config = dict(
    model='sound classifier',
    dataset='synthesized solo parts of chorales (CocoChorales)',
    train_examples=39062,
    gain_aug_db=10,
    n_mels=80,
    hop_length=160,
    input='log_mel',
    spec_augment=False,
    win_length=400,
    targets=['instrument'],
    num_classes=13,
    arch='ecapa_tdnn',
    norm='batchnorm',
    activation='gelu',
    depths=[10],
    kernel_size=3,
    stem='single',
    widths=[320],
    mixing='cutmix',
    loss='cross_entropy',
    init='lecun_normal',
    optimizer='soap',
    beta2=0.99,
    lr=0.0015,
    beta1=0.9,
    shampoo_beta=0.95,
    eps=1e-08,
    precondition_frequency=16,
    max_precond_dim=1024,
    merge_dims=False,
    one_sided=False,
    adamw_lr_other_params=0.0012,
    grad_clip=3.0,
    steps=18300,
    batch_size=128,
    epochs=60.0,
    lr_schedule='linear',
    final_lr_fraction=0.05,
    warmup_steps=3660,
    weight_decay=0.4,
    adamw_weight_decay_other_params=0.05,
)
Rows from block 6 of a small sound classifier, named by matrix and row number. Each number is 128 + 24 x the weight over its row's rms, rounded and kept within 0 to 255. All counts start at 0.
After each channel's rows are labels from the 100 clips, of 14976, where the channel reaches its highest value: "responds to" is what is common among them. Only what is clearly more common there than usual is listed. The data: synthesized solo parts of chorales (CocoChorales). In brackets: how many of the 100.
# c30: last pointwise conv (model.blocks.6.c3.0.weight, 320x320x1), inputs 0-106

c30.218 [120 142  92 121 153 111 141 133 118  85 142 145 151 125 136 161 102 143 138  94  91 110 127 113 133 118 132 105  87 135 133  77  92 120 138 120 117 141 138  96 126  93 127 102 121 217 121 161  72 118  97 141 130 157 105  93 148 101 151 117 147 142 133 175 120 131 103 162 150 137 127 100 121 100 165 147 143 146 131 107 151 122 108 126 122 146 158 106 110 108 112 133 116 172 164 167 135 132 107 142 159 117 108 109 144 106 152]
responds to: viola (78); note G#4 (28); note F#4 (25)

c30.130 [153 112 136 136 116 133 116 131 138 134 165 139 172 112 135 125 122 184  91 149  96 113 142 180 104 108 112 113 173 122 141 111 167 135  87 118 139 140 140 158 132 160 151 115 148 137 132 164 145 120 119 140 150 146 113  73  91 137 165 130 154 115 169 131 140 121 132 132 128 110 158 117 152  95 128 140 116  98 110 107 134  90 120 117 102 126 112 112 130 111 126 166 116 168 149 120 148 129 108 117 139 106 159 182 126 104 127]
responds to: double bass (40); bassoon (25)

c30.253 [120 130 149 101  90 144 133 140 112  95 149 113 155  88  82 106 111 206 130  97 121 113 132 189 133 118 117 102 141 120 117 103 137  99 127 102 127  82 151  90 137 153 233  85 125 110 156 123 143 165 175 138 122 121 130 227 104 194 177 157 113 118 105 128 102  77 138 129  99 144 136 110 243 103 131 128 127 111 105 130 142 102 114 123 135 143 110 117 126 143  99 161 143 151  81 116 130 117 139 115 125  95 137 134  87 134 118]
responds to: double bass (86); note A#3 (30); note G#3 (28)

c30.127 [ 99 128 118 100 125 126 187 128  97 157 143 117 118 139 119 100 131 206 136 117  98 130 115 204 138 119 117  86 151 115 104 115 132 112  96 136 104 130 125 106  90 118 171 161  98 139 112 136 159 135 150 136 127 138 122 136 142 176 141 135 114 130 148 146 137 165 127  96 108 115 156 158 153 105 100 123 148 105 129 114 166 116 192 158 134 149 142 110 102 143 141 152  95 154 185 131 170 121 107 137 129 115 153 123 133  83 157]
responds to: double bass (42); tuba (26)

c30.74 [121 133 147 101  87 162 108 166 130 124  99  96 139 105 114 144 104 144 101 128 116  81  91 137 124 131 110 129 130 139 112 110 156 123 115 133 121 134 179 116 119 119 164  95  98 150 114 137 157  91 118 122 127 156 167 119 143 108 113 132 144 117 129 135 117 126 128 179 149 124 133 105 100 176 161 129 130 155  96  99 105 154 132  71 141 130 101  97 218 127 104 114 126 150  64 121 160 121  87 135 155 119 113 138 130 114 143]
responds to: viola (53)

c30.221 [134 145 160 119 104 209 152 164 125  95  86 133 116 190 150 171 142 113 160 125 156 143 142 113 132 102 104 106 110 124 136 126 130  68 121 112 116 149 136 118  87 119 159 129 158 175 116 137 136 145  90 105 111  88 128 118 112 135 131  98 138 126 112 117 141 168 147 130 182 156 132 153 129 115 148 130 110 120 158 116 134 116  98 106 121 136 102 136 109 133 120 142  98 149 171 116 147 136 115 128 110 111 133 106 106 137 127]
responds to: viola (96); note F4 (35); note G4 (33); note E4 (33)

c30.266 [126 105 127  96 124 111 107 156  98 132 152 126 145 156 129 155 103 120 189 155  90 101 141 184 150 125 113 159 154 113  96  96  97 137 135 110 104 163 155 103 136 112 125 131 131 140 118 156 151 178 119 117 159 137 131 209 161 180 170 143 133 121 139 185 139 174 111 107 137 123 144 141 118 117  91 115  99  77 102 127 134 122 102  99 102 106 133 127 110  91 104 125 137 141 146 100 123 136 144 136 122  91 168 114 130 100 124]
responds to: double bass (54)

c30.72 [150 129 113 131  88 141 122 141 151 103 141  63 153  83 109 150 112  97 130 102 121 103 131 136 115 150 128 143 141 170 133 128 163 132 138 152 125 138 128 143 137  98 169  96 120 115 126 132 113 121 130 110 130 158 125 107 129 105 124 127 117 136 132 133 138 115 215 162 111  99 121 122  95 135 237  91 138  95 120 130 101 145 132 130 125 120 114 143 123 108 120 127 133  98 110 154 125 108 147 135 130 108 192 148 135 107 115]
responds to: viola (42); violin (32); note A4 (25)

c30.165 [ 96 112 148 112 113 122 124 115 116 130 178 126  73 125 106 118 126 162 121 121 139 132 148 149 166  83 115 104 195 140 111 145 126 175 107 144 113 155  93 178 125 129 127 141  93 151 133  13 189 134 126  91 138 130  83 138 132 141 148 138 141 121 109 144  98 166 141 124 117  95 143  90 147 131 133 137 167 111 130 138 129 105 134  88 134 128 165 150 128 136 120 166 131 144 180  93 130 155 116 111  97 130 196 141 128 151 123]
responds to: double bass (38); note C4 (27)

c30.121 [ 95  67 146 108 131 118 146 131 132  96 188 109 119 121  80 101 119 236 130 100 106 105  89 160 153 169 135 112 155 141  98 105 124 118 125 142 124 111 164 129 108 134 182 107 115 141 127 107  89 151 161 105 113 115 123 236 134 191 142 129 143 117 119 138  49 109 145 150 152 150 179  85 186  99 142  97 148  80 145 132 138 107 112 103 103 153 134 118 140 101 104 174 147 159  82 129 142 101 126 110 123  91 126 131 126 115 134]
responds to: double bass (81); note A3 (26); note G#3 (25)