Weights of a small sound classifier: norm batchnorm, depths [10].
Rows from block 4 of a small sound classifier, named by matrix and row number. Each number is 500 + 40 x the weight over its row's rms, rounded and kept within 0 to 999. All counts start at 0. Numbers have three digits each.
Before each channel's rows are labels from the 100 clips, of 14976, where the channel reaches its highest value: "responds to" is what is common among them. Only what is clearly more common there than usual is listed. The data: synthesized solo parts of chorales (CocoChorales). In brackets: how many of the 100.
# c30: last pointwise conv (model.blocks.4.c3.0.weight, 320x320x1), inputs 0-63

responds to: flute (100); note D5 (26); note D#5 (25)
c30.218:505443478443476471476512548576518493485514550441505482516565598536488555454490527490504458542523538522463481552493546485499521522497475485526590516503495529548544453492513528495614511515507491

responds to: saxophone (99); note C5 (29)
c30.15:574591493437494552482453399405481471462464490535599520464547516447565605439452478473485523507463542507506528539523421532487428528486485522449530524395424499507554526489518446460462482405611492

responds to: tuba (100); note G3 (31); note G#3 (31); note A#3 (28)
c30.68:469505479508463517453473504493540502525493624485469542488476464630528464494545512466508512508618544490481572452462479479491514444488573526500532554511505472507538474436509564440453461498539520

responds to: trombone (100); note D4 (34); note F4 (32); note E4 (25)
c30.249:520503597581501528536464491525477539486506484467468449462451543460517482550442370491448504506524515516530480475555541542514508487495523495516521466469463504527485446462475543459486427475464479

responds to: flute (100); note D#5 (50); note F#5 (32); note E5 (28)
c30.17:501530485549542449495582578476513513468467506493519468518446520514481455512530503472450471507504518518517515518502491573552472467451454545500436479577445479487618508514500497530462487475487513

responds to: cello (99); note A#3 (34); note G#3 (27)
c30.6:468498534466466524489482490505519517488497503508542531471456514489526501425516440453443426437550492434496498495482512464530477523467459531475521426509518442494518554476469423468488397471489433

responds to: trombone (100); note D#4 (33)
c30.197:561534628547459462482430530576458485523467489473413477490485509473489462477475555457529475472557552517431556522478515453505510489497504518507606490469436479564526469487580605494481487475475517

responds to: violin (100); note A#5 (26)
c30.281:466509487551468464550449534437586496547476523434458535532494542490441383499525433436512477565469516616478445430476440572488501520539482533473564478467469445536500641529401501543478571513516520

responds to: tuba (100); note G3 (26); note G#3 (26); note B3 (25)
c30.25:546434575474483408580542499529457529479475511481450499524490454556538488546539473530431415499480472528521578461448526437449488489522518386542498513442490470424424599492543534525535528492456484

responds to: cello (55); oboe (27); note A4 (27)
c30.135:481456510487540517551468511444475482495563441526494434427494494559508499499430496461486458514480542505464523494502565422363500544547460470458515395356519480486494579606500510444540477484504514

responds to: violin (99)
c30.315:495517472507490444515515482507503490508521481486579599485463510504454481491526464518548556447488491679484484491508469517519504480524458517595487546548442478454532420455515497503534416566550475

responds to: trombone (100); note F#4 (29); note D#4 (27)
c30.292:565511471540467514518518493551509484438414471531468407502465519514515425457480468447491490525540493480448449425500477479446494499439531577549485453492501560465513566478545569467578446452450475

responds to: viola (98); note E4 (32); note F#4 (31); note G#4 (28)
c30.62:478453492476609413521532474495478490517509512466469480469474460536450496524472463467458466511491503556486532529451503547695534492514507657526499472533515496461468512491495470512521485524570481

responds to: trombone (100); note F4 (42); note F#4 (33)
c30.78:450508455554453466468502521420509502603469450482481509475587504510519555456564558586552535453455461485473462486427452463500643535518548579471426498502559494433488533593483414527466495559477561

responds to: tuba (100); note G3 (41); note G#3 (30); note A3 (30)
c30.278:485467555551493499510469491521471489515471410476530581510436500495515487488503470539546537461609540521473492499510535450496469462520567491517528506431494485506515529483519474517505507531512521

responds to: saxophone (99); note C5 (31)
c30.5:474497466477655721500458448407522499445509564681572467476483577446471576498512399459499539499503520487596462510433444530512409487435437431466539466497463489450528487433454444457455444496529475

responds to: horn (100); note A#4 (41); note C5 (39); note B4 (35)
c30.240:495687519554437534500573474576434466562520449545546533549556501523538527528510519523490532527482511518450499459494541540526480506516533503452393592526517429442475461520561519414548543540469546

responds to: cello (98); note A3 (27)
c30.209:487501503539453528519513517579514480481504419482520490458449439552468510606461523545582536429480505543442503507512485507493494547499466506532518507539477460452537506469526480545452589494513483

responds to: bassoon (100); note G#3 (40); note C4 (31); note A3 (30)
c30.129:504443502503509504559539520475515505510536444461475493536505484453493517478504473477482533558522421508526531550362470465564487519520451461460495492435492528503492450503487509491549498482494447

responds to: cello (97); note G#3 (30); note A3 (29); note A#3 (29)
c30.121:460438447494471465464498472503511434468491499516516504519422467457524495492503550478519465521495594471517557550486468396324451531547493398402495494455513490453411464552555505466547583486531495

responds to: horn (97); note B4 (38); note A4 (25)
c30.134:526347516535494495454543502542468517506565535441522534518536416503492502496483443620535439481531472527522527495442546501543435487470477503490486508494483479478476473510558464592522505530491526

responds to: trumpet (100)
c30.131:509455435473493514504488555498450442478494474498526522516458445475469413544509694467489470552505475406469456516382475584462502530424500486506473460530530557502485459464487467524477491491496544

responds to: clarinet (91)
c30.286:460517466503571553535520496493477473515501514575600456512459506490433497512512504511461476573464486517558503509503480531499537539482478453517478520445455511493522513515540501507486529477480614

responds to: trombone (100); note F4 (41); note F#4 (36)
c30.285:541532502497535512468584458474544505532531546510458479416575562607520451467497515495498453505500475422422525467425523431534475451481534474455503467472522498510503476451537503540478467501498554

responds to: saxophone (91)
c30.250:493558566521555529547445494462573494494561499582542538482487579590506577466520402522464449441466546487536539524460430494533521465464475507538547502490489486519501520465499463521431503476514467

responds to: tuba (100); note G3 (26); note A3 (25)
c30.53:465467541497505499479483477536538562407538516477465550506429515516572497512494478458437479543533475467458440476476581491497479522474509481530539509466481503566448525515506619495504469459466568

responds to: viola (99); note D#4 (52); note F4 (51); note E4 (34)
c30.194:443364492481570509527462469617412480448484494478386438480498413433447500426415516414481460517506623458514592523450528534592498489533470683518534545402453479434457496549480453469520489488482488

responds to: tuba (100); note A3 (26); note A#3 (26); note F#3 (25)
c30.319:497484448551492509494467542506497525475468540472511473419562520574472439550499528474551469504486530455462428556453561463500520463468471502469523492493463481519573465500501473496508477447473509

responds to: tuba (100); note G3 (30); note A#3 (30); note G#3 (26)
c30.165:559495437501533483484487495476523526455531599473497485485502549603590471557454444501511525464516472449462491470477463474463450505502569509493500677500507506488439486485502491487501442481436506

responds to: flute (99); note D#5 (27); note D5 (26)
c30.132:522519624550538484465516509567506498525472493522524448462420461552537488466483374531508444535541533513575531497448460463490479506528507501483478517454503453519497539553540452425507530524478484

responds to: trumpet (99); note D#5 (30)
c30.24:544443479532432563488490549584465517502498523522493531523499474508499524524497562511483507488497480476529502469524447536532567496535452467573584507473487464501604479487502473472474493475491458

responds to: saxophone (97)
c30.115:494507516477549549499537479469506524479456508595493468490494510460519539513479506551467509412491503436507533455459521460486497486443491526471536454432421538489519533464497503558495478464543546

responds to: saxophone (76); note C5 (34)
c30.216:527478439455605608463433519474522565465518492564497497512447477548515537458477498514514507589505466459565511515496479520488461519500486443536526520541514510519656435520536522475494498546418509

responds to: violin (68); note F5 (26)
c30.168:470405485515517502437558456475539500517529448513498497539522495545450447492470500446512461593497469472456517541497525503502499465509494530460474452515427525497558604513429511464467445440519535

responds to: trumpet (99); note D#5 (36); note F5 (34)
c30.293:539417460564488492537471507500419536522545493476542493492452484480505504711449380556500561434456449506479490463574498544485513449453466538608483510538508530471504428556510520502483520478455566

responds to: cello (100); note D4 (43); note C#4 (40); note C4 (27)
c30.156:490486534488393482495472562452477493557540546466469477529464483470383489548506570473561497553459575492530519443418532535571471454523502474512527571544522418567535443455531570477439551498481456

responds to: tuba (100); note G3 (31); note A#3 (29); note A3 (28)
c30.86:522490477491437497574536551425458520514513515507432491558480521578527473485478448456462485500508420472492496447488446526585488477476540430517457461475474450497495539483511536488497528585482508

responds to: oboe (97); note A#4 (29)
c30.313:533462487545514500453399496480510497456518462522496514561392479546496653478463564448486497438575492560497481484555482528490572481566527492501439500501572551543525512545442491556515481514479542

responds to: saxophone (92); note C5 (35)
c30.159:468551491453513517469490534447533491553590595582597604530423510503449521474520487471427535478563415493529415475538460506484560492424444487510394510501524480499527530495463425512442512534473499

responds to: trombone (100); note F4 (42); note F#4 (33)
c30.45:473391477563473480511509492519410509483443467471444525528502493528507450525509492474512515604476522515441468466560495500514485526552505521527453504453500500529461493513461444544533511475469447

responds to: horn (95); note B4 (39); note A#4 (28)
c30.282:527320563489535526506423532509515428476492475514541498531501470529535467532517558490471537503531518494455447490497523514527452474504493532513528478484449507503485549531460512577479509474453489

responds to: cello (97); note D#4 (27)
c30.77:498496498451497453477567458467502541517514423429526511517457443481534442487472469505462480399500556513551488520443464519446507460518494541507504481548502514483463485496470538506423512647514537

responds to: oboe (98); note C5 (37); note C#5 (27); note A#4 (27)
c30.317:492503552471525532484490514557477493512503453541466614511482511555502476472480630544417506499522528540584484452477547456555553555485547531494496465533491497498438537555487442507498425497463541

responds to: double bass (91); note A3 (33); note G3 (25)
c30.243:523506423526482534499481548501552530515507517510521483467533486514489509470479673447484493491492536513569511512468507484578534505459467504499559414503472474603511508580468501488417470481479521

responds to: trumpet (99); note F5 (28); note D#5 (28)
c30.43:474462470558455486543480501464489558493472518516547509492448492517449490520483612474442502482475502461485475469539574590506477490535509492542530443545478569556554457489508472495482543503497491

responds to: trombone (100); note F4 (36); note F#4 (28)
c30.298:484426576473536492465502514496498495498541508468543483540508489448561517483546520471539470403532541457435495463520508516497489504496578471448482454523526499603505491512424588506511526524519507

responds to: cello (98); note C#4 (33); note D4 (30)
c30.88:531486494488511519501512456445467498529575543483479500561520518453475460565505527492461520457502426503418467472564475475552503513596493511514504453475499416529482498569406509468461557485521443

responds to: trombone (100); note F4 (42); note F#4 (32)
c30.89:439419514526454502509516550531526512468512468479531512464490533469473499489478437485550429456462500475492530516516448472465478506459500508524460532464552492518463454514473423486526414500414460

responds to: double bass (69)
c30.308:475466458470479468519492517435439492505555535525475508510531540469500518466514443528513463495448495493502437460500476476422476487492446527470472506503520490439458462536485510500503559481514541

responds to: flute (100); note D#5 (50); note F#5 (36); note F5 (30)
c30.65:567536519520422470482473534474486490491560467486523592475488513514488505465438449485468578424451476497500481440478426523479524492518564509478500440467506451512483496483473516401438521478491471

responds to: tuba (100); note B3 (39); note A#3 (35); note A3 (29)
c30.199:565450462459492481450499475469418475549468488478516521511461438586451459510505426477495491474556457539536528504488529449468438543531505518517498493484496525521456608460478520514494477488487450

responds to: trumpet (99); note D#5 (41)
c30.234:457577461477441517522497492566514471468520506508492484461498477484491516536512286482531512482472460453430451452451429457364527453505464516536449483595414509484537525560504502472528482487420469

responds to: viola (99); note F4 (30); note F#4 (29); note E4 (28)
c30.26:502549533474543478451523482466469488469532547475478529518483490490496463453493502448488443436529460477539595506530476467642518493509541619465530471471543488518502517522441512482532530493551505

responds to: tuba (100); note G3 (27); note F#3 (26)
c30.254:574472456490461472498485497489447472524467522547494583523475486538519515465494463513478535476526517477531510486531520518477493503513493502504457553535472508472501498520494485491475468549463579

responds to: trombone (81); note F4 (30)
c30.306:491574552499535533557518514510534510479521539532507530475496578543563562481432436476478520521505544534546470452503491500479546544406526533501422521421475527451492509507543400480461491520589512

responds to: viola (100); note D#4 (47); note E4 (25)
c30.33:460533475435583456508419452583538375418461546472445452451529440421487499517483468472469494386497545462566480515539467520672505426477517590510411535550475500453492456565513504490502490504612484

responds to: oboe (97); note C#5 (28); note D5 (27); note C5 (26)
c30.145:490468462496512543509487430446475485457529505438470467516490417473518560487367442580530503576475529525505484447507521450486533492515485426477467495411430499450488522537532449467488466479516435

responds to: oboe (99); note A#4 (43); note C5 (37); note B4 (26)
c30.105:470448506516443490500483484547498505514567507469543587513495536491427578555476485522478502538475520512440401493573417555397443535564550377531540438540440514445511518452603430529492490534495505

responds to: viola (100); note D#4 (35); note E4 (34); note F#4 (32)
c30.73:547507466583493536530511528487514506506514507505498497512459441557473483519543490501436459420504462575496557512442457494762536449434561556464526477544513461516491496490517526499444522534504502

responds to: tuba (100); note D#4 (29)
c30.13:540455491536480488539447512494455473533472540466438511501516468447551511532483409439492559418541497470514509480477499464451505438502579396491460540523487485457526529415481481518490472528456509

responds to: horn (98); note B4 (32); note A#4 (29)
c30.238:505456500468495521535495495501499501404486514456450460461508488484505497476483537616546450482564537494531462554553492491585413534500510506506532495540495494520484496461458481612493445502479469

responds to: violin (100); note D5 (35)
c30.242:517458462510523484513507536501567508514531471488437492487494502508496511510484463482487470507517465437477478504484450494540566521486488478547497508476526490526503480492575484494540573483540470

responds to: oboe (97); note A#4 (39); note C5 (28)
c30.287:505483585541454439576518506487460480496448468556464603516553492449500564490520486487459438483496441544486481478501526488459535507486465464508494496490535439481472529463546487578527471594531524

responds to: oboe (98); note A#4 (32)
c30.301:520507499547514498508543484499485503526534568485544554551588456487503486407471609514471421530478533504540478471592548441503525513496472421484567480439455494532524468486536531510459514471525496

responds to: saxophone (71); note C5 (31)
c30.251:524592471509530548536452516577633480518506517597487531473521540548572525499497491471481450415376513497541467505456499420465525458479520469485429499444497538447469531560494470510501558512536563

responds to: trumpet (99); note F5 (27); note E5 (26); note D#5 (26)
c30.21:441490493507476431499522512479408418501524502520495476446482519513496440580431764355442510518506429457493483493437656599490515456481466462469482505525475506451542510492514433547498473507495523

responds to: trumpet (99); note D#5 (31)
c30.220:565492487489481582495488498593494555498424466465507526558484497543499502527513645508424484476460534497465500511567546548406532448584510395594522520533470523535504501490555526442531492544557467

responds to: tuba (100); note A#3 (29); note G3 (25)
c30.265:511483549516414446642527482507493530524528519509506478564488463545631527518473492498519530519535501512461404496500483528555547535504528447499545596501512450450482527453516494437503525462449530

responds to: trombone (100); note F4 (44); note F#4 (30)
c30.183:460519478547481443517533485456539494520492534444454491461496475450461447548465459497426483532500457510452454576508476468513607549559501546522470421414484551597511566532495425504464465496518526

responds to: horn (100); note C5 (41); note A#4 (38); note B4 (33)
c30.100:520642506489497499545551488495527461542527487503459493460524492501513540489447503504465541535486517460414495506453496513514538547537491475530481575512535513475524503459527509436578456526491496

responds to: trumpet (99); note D#5 (27)
c30.288:492534473490467503529495473429501483468518476494534505495429518482495492539478869489467542492524438499489428501501547544518499508475482466500529517445495498508518512533477464554495433502530517

responds to: cello (98); note C#4 (32)
c30.188:487494496531557487434506481408463526512609524501495518534445503447474473486465528544414465530466480505443483515556380543449549514550446435517578517468472484589523459527474516464524512466445526

responds to: horn (100); note B4 (31); note A4 (28)
c30.289:485563478520418510489597479448532533475483511515465534489419539520489513481499428540470490437409471421450490453432489474471463447467482519469519506545473514524516446488474453451522524464366471

responds to: cello (100); note D4 (45)
c30.67:558460491541530451441490469452468521588588453521481508516483479458479458530430478498424422467494510538504562523475518482462497567580470493533511410459528467550484572548359514522526504492504476

responds to: trombone (100); note F4 (40); note F#4 (34)
c30.4:568530525494497512503493444463506518519460457526511541526584571498504573470459600497429477468469481522470503490454543454534510432480531546494516483457518489546505498499509497524494502523492537

responds to: cello (98); note A3 (25)
c30.300:484483490489460450433468566389481472469626524512430527450480439533471469483488536528464555478497495513556470486503488513468482458520503500513493470497510495534457618530483506513527552552573500

responds to: tuba (100); note G3 (28); note A#3 (28); note A3 (26)
c30.226:605503439443501523518519482555535481457500570516522601525498525515447531567517496500406508487546518531563467478424418447506476518490544465523443524439572474479579454471521530495499550498557537

responds to: double bass (90); note A3 (38); note G3 (29)
c30.266:506491541472414497472510476486520519455508474503415528507500555532490506424495571508532526514469564561599505499477591481786552497561517507472470520517534491465440526644503475513501505516480491

responds to: violin (100); note D#5 (29)
c30.261:464397498506456440542501485511461568454485423418534502490481439487539486502484494476499481565502495684422499547445508481549500485480533570574523504548530468472536440497477473505456530496434475

responds to: viola (98)
c30.74:539501506459563449448498440553491488504503450463429490472506486516486481492437454443479425553523455534560622468546517478506499443534529503466501462508533430479504518489488477503554538520560480

responds to: tuba (100); note G3 (26)
c30.314:486560464487487530602544483455481502506523551478533512493426494474537518515499448486526505532533446566507497523468489523578562465529577591457519502517504580509546467438540530458509532493508492

responds to: oboe (98)
c30.186:541561462450467480474491473479487449466429521582506535535530416520517506444491491508527503535489502508514523466583477533408510431486483422504479518497520489470521458524540497505481520528458552

responds to: trombone (100); note F4 (41); note F#4 (32)
c30.280:531546439463502498506474493504586511514478485443510547519541494444523442508505435523512514445495443458502541460413452484480470523494565488506479513539503551532503417532463424493516479484528494

responds to: trombone (95); note F4 (41); note F#4 (32)
c30.166:580440499543526497475474592601490480474453589482545481501494461542484476477501476428505494330498488484476516475462535507468591437490531482505568535441541449516516505556554577492504518496483467

responds to: oboe (94); note A#4 (59)
c30.51:484562462613495441499419517536561451542526522505540556515513489456524572506548510503518556558495484514478426548502496477506480420447489515430405479538487512469557438498486544481501541538578460

responds to: cello (98); note A#3 (30); note G#3 (27); note A3 (25)
c30.310:524514491494526467433501468459495484500551506493513517506507442455468472568471447481539478456467483460473491530449472497499464519509450426546552558526478448419515481476497484469529568520563488

responds to: clarinet (98); note D#4 (27); note F4 (26)
c30.49:503467393415542508497520499470546519462498491552442539489522529500458518487484447517581501492479524459565470509457460499522533537431478443493443518495537458438590510552556471470384466538482546

responds to: trumpet (99); note D#5 (27)
c30.312:495535451540507536517503477502507571509503500493542509507470525489508486472490713569464548488441483466479489463545535517458517574536501482589511510459520458512497458478531472485500523457479469

responds to: trombone (100); note F4 (44); note F#4 (33)
c30.152:495405500552488428463446543468525501478506440514462505506559522492497501495554460552526480488541410536449436445505471530489645562552587493491364503563555502526505452476450486499549543463431514

responds to: cello (98); note A3 (28)
c30.201:447481516514455457482496505559512486563612509553473519566387517518558555579445538462495494493466497498456501512502499503533476545482448518529481473473505462540488476578513513524459519482419475

responds to: violin (100); note A#5 (26); note D5 (26)
c30.164:465578459445519508502403471535452530457487436485656502445490531479464478453493459503474495520491485688454424443548401509468444445458448440538518494473510480426475430462522457514529539513545492

responds to: violin (100); note F#5 (37); note F5 (26)
c30.9:421446604402514559449454522437415466483459444448530463605512552484471612511452464501479526513414573544455501449474515454475502510474496464526488415473507435521525488461522541476511489493466498

responds to: cello (98)
c30.142:487520500521467546501465500518499486492489506487478566566437484498425489544485515481521491502464458509488464537462523487548501497525493497493570548495541481526492542464523575479433475541531545

responds to: bassoon (100); note G#3 (44); note A3 (30); note G3 (27)
c30.283:481483524530465464481522461421516467498498471430553508502553546505518490460492524491469520551560513520508546523532545452483498487502488415472551464500503422507523509506476516522532533440516447

responds to: oboe (98); note A4 (38); note G#4 (29); note C5 (26)
c30.91:470478525468446552491583434520520480541484523508504511441492452522524580545419471480488473533525448519516470464566551544531521489511494587530501432433477476537536518511551579557484509566526506

responds to: tuba (100); note C4 (27)
c30.179:495447497566455539566526455544460488549518547465493559497530462527581521489469504466478559506543544529532466510512536440409450525527500511495493571515491432500455522528502452451497507498506484

responds to: trombone (100); note F4 (41); note F#4 (32)
c30.149:507572575472539474498467550534481507506450510475516446515551482524511493472500518496527493490511555581494584472511504508522523516500452476600486486497540506538543421456467603506504557511510522

responds to: saxophone (100)
c30.110:544507523505536526505467555500544493493579630565580475459481576443492573430520469463491501457511575481573461525460463493532439511470476530455552467478465473453523530467439470459459505483549483

responds to: trombone (100); note D4 (32); note D#4 (27)
c30.206:470528583445579473517495491479519533469534521484537459540497573439522575506515510526512492492467549486599600456439509479508447514473533409467590507529437491550565481505495605431454571473540520

responds to: viola (46); cello (39)
c30.90:429550509471538537630478444571473515494516454498450514507482513435541528493498432470545493511469551408471459535560515521531492614504467639407503558516488521458512533509467470520442494507562441

responds to: cello (97)
c30.275:516477513508508478484452433504551481476481467467451576481466469512446520587489479536515570471528475538476471485522492532445498508555567459408488495529556435524509584540560532564478535511610445

responds to: cello (99); note D#4 (32); note C#4 (32); note D4 (32)
c30.38:517479495486499411477477493516509471556560522477532582517473544532466497482519436487529519451461492543525551499505443484506494498575448444430512456512456456488521411500532511486525523564508499

responds to: trumpet (99); note F5 (38); note F#5 (35); note G5 (31)
c30.47:473492454496451480438498455569534484513498533527523513509495426520501453532546421492486507475482461458498491512527496479464558483447500482530452458493455536477462497473513546515428515492485500

responds to: tuba (100); note G3 (29)
c30.161:593481537464478520623451534490445491524505478467495500483463476543534486467500483461522530411560506414549523490487512486518476492511583491528455500456518526544448450417537642467467575501481551

responds to: trumpet (99); note D#5 (34)
c30.76:527461477486475525506509482491460538503509490499539528510490500533500469519492859451454501536471461497494406474492488527479557498507491493536499524505504520483503470529510470496546470483523490

responds to: bassoon (100); note G#3 (45); note G3 (32); note A3 (29)
c30.175:531500494497529480544491504492482512560414464448503455509485444422510524528471430482494523583560473494534553570497580486513501430526504424433482482485503519547501456471480487569504489500484537

responds to: bassoon (100); note G#3 (48); note G3 (31); note F#3 (27)
c30.52:503464584470490458496503537497455499487543492450533461449494515527445495483514436499488546612522532545495470602498554484477462490598441511446491492469571514483490469433513491500517492506509497

responds to: cello (95); note A#3 (36); note G#3 (28); note A3 (27)
c30.150:521408526455591531455486485536495532478576551525575554516473536542516589514490579515465465483563522604515588506491525465636472511499501586549588488444556514564518487472507564575458536494523538

responds to: saxophone (72); trombone (28)
c30.258:474620498476559551461497535487587450500511570536564545498532541457546517479515527559436492375481509606515486486501527443492511440537531558483527514581451521475479543541460489552510479522520495

responds to: horn (99); note B4 (49); note A#4 (33); note A4 (26)
c30.55:512454492480437536441532500519468482455518499427522482522532555498529494557510370512472454378464470472550510511552519518545499472486572475526526565520499500544477468484463477482548499465459458

responds to: trumpet (99); note D#5 (33)
c30.102:500412531496439536517438475581426514518502502431520488560509522503494454495526732444515413430577517445535528494524555486467539569517499508511494488551498494527500486467494546508496473484444511

responds to: tuba (100); note D#4 (38)
c30.256:461552472491534447549541472521524446475561528477509536528514510489495527467482608480526550490527517497481520458483501496492490496487515475437485509555530477539526549490531573465534467477469566

responds to: horn (100); note C5 (47); note A#4 (41); note B4 (38)
c30.153:550629485510513520442538565565519493480416533561484519510551468504438516509567506601511535505512551427501492480568543466500540479431519545575508551591457516523471494499553490479518525492525513

responds to: flute (100); note D#5 (38)
c30.200:506570452433446538481472536430539568511510522587539475454505589448494569467489433496523506399512459565496538416439534530528545540506484529504575512406494553560533449527510502592500470512501494

responds to: flute (100); note D#5 (35); note E5 (26)
c30.83:540474507637490473475443500526474445569499538527452517520457541543479579508532541469515480558514479485449479495383578435560496494452521576554447485476577463544512582503486557494519493498505536

responds to: double bass (88); note A3 (29)
c30.130:403528549487435469479524417575506498523497475522509522488618556500507501470485508517506566517488481493566464477434606513540540532453518478465508564493503462482486535650423451480517420511474481

responds to: double bass (58); cello (36)
c30.81:534551434514491496468454468554541489568501528519512438542550537561552509457502585559591540508497580513493488459502455484525525549531505494533493476487474526563515499525560550475444490541466505

responds to: flute (100); note D#5 (30); note E5 (29)
c30.40:519489542562555451494491531499502435481488608485541482505455447515478506460483561527452489495478441490466469544467519472464536495479492488472509503521423448514495468470502495467483469448476540

responds to: cello (98); note G#3 (28); note C#4 (28); note A3 (26)
c30.260:508438516519519528503490498435483528494610551491549528512471524466455465478500540504411472513503459413449446522537479417547560546528428510471568551521456495622474510477540430513474535470503488

responds to: viola (99); note E4 (33); note G#4 (31); note F#4 (29)
c30.268:495468502512478535517504521452499456474425461505506511517451459504509465454490524506538478489442460496465517520556489460587522514507559597468492422496479474477468474456482471495600494476545499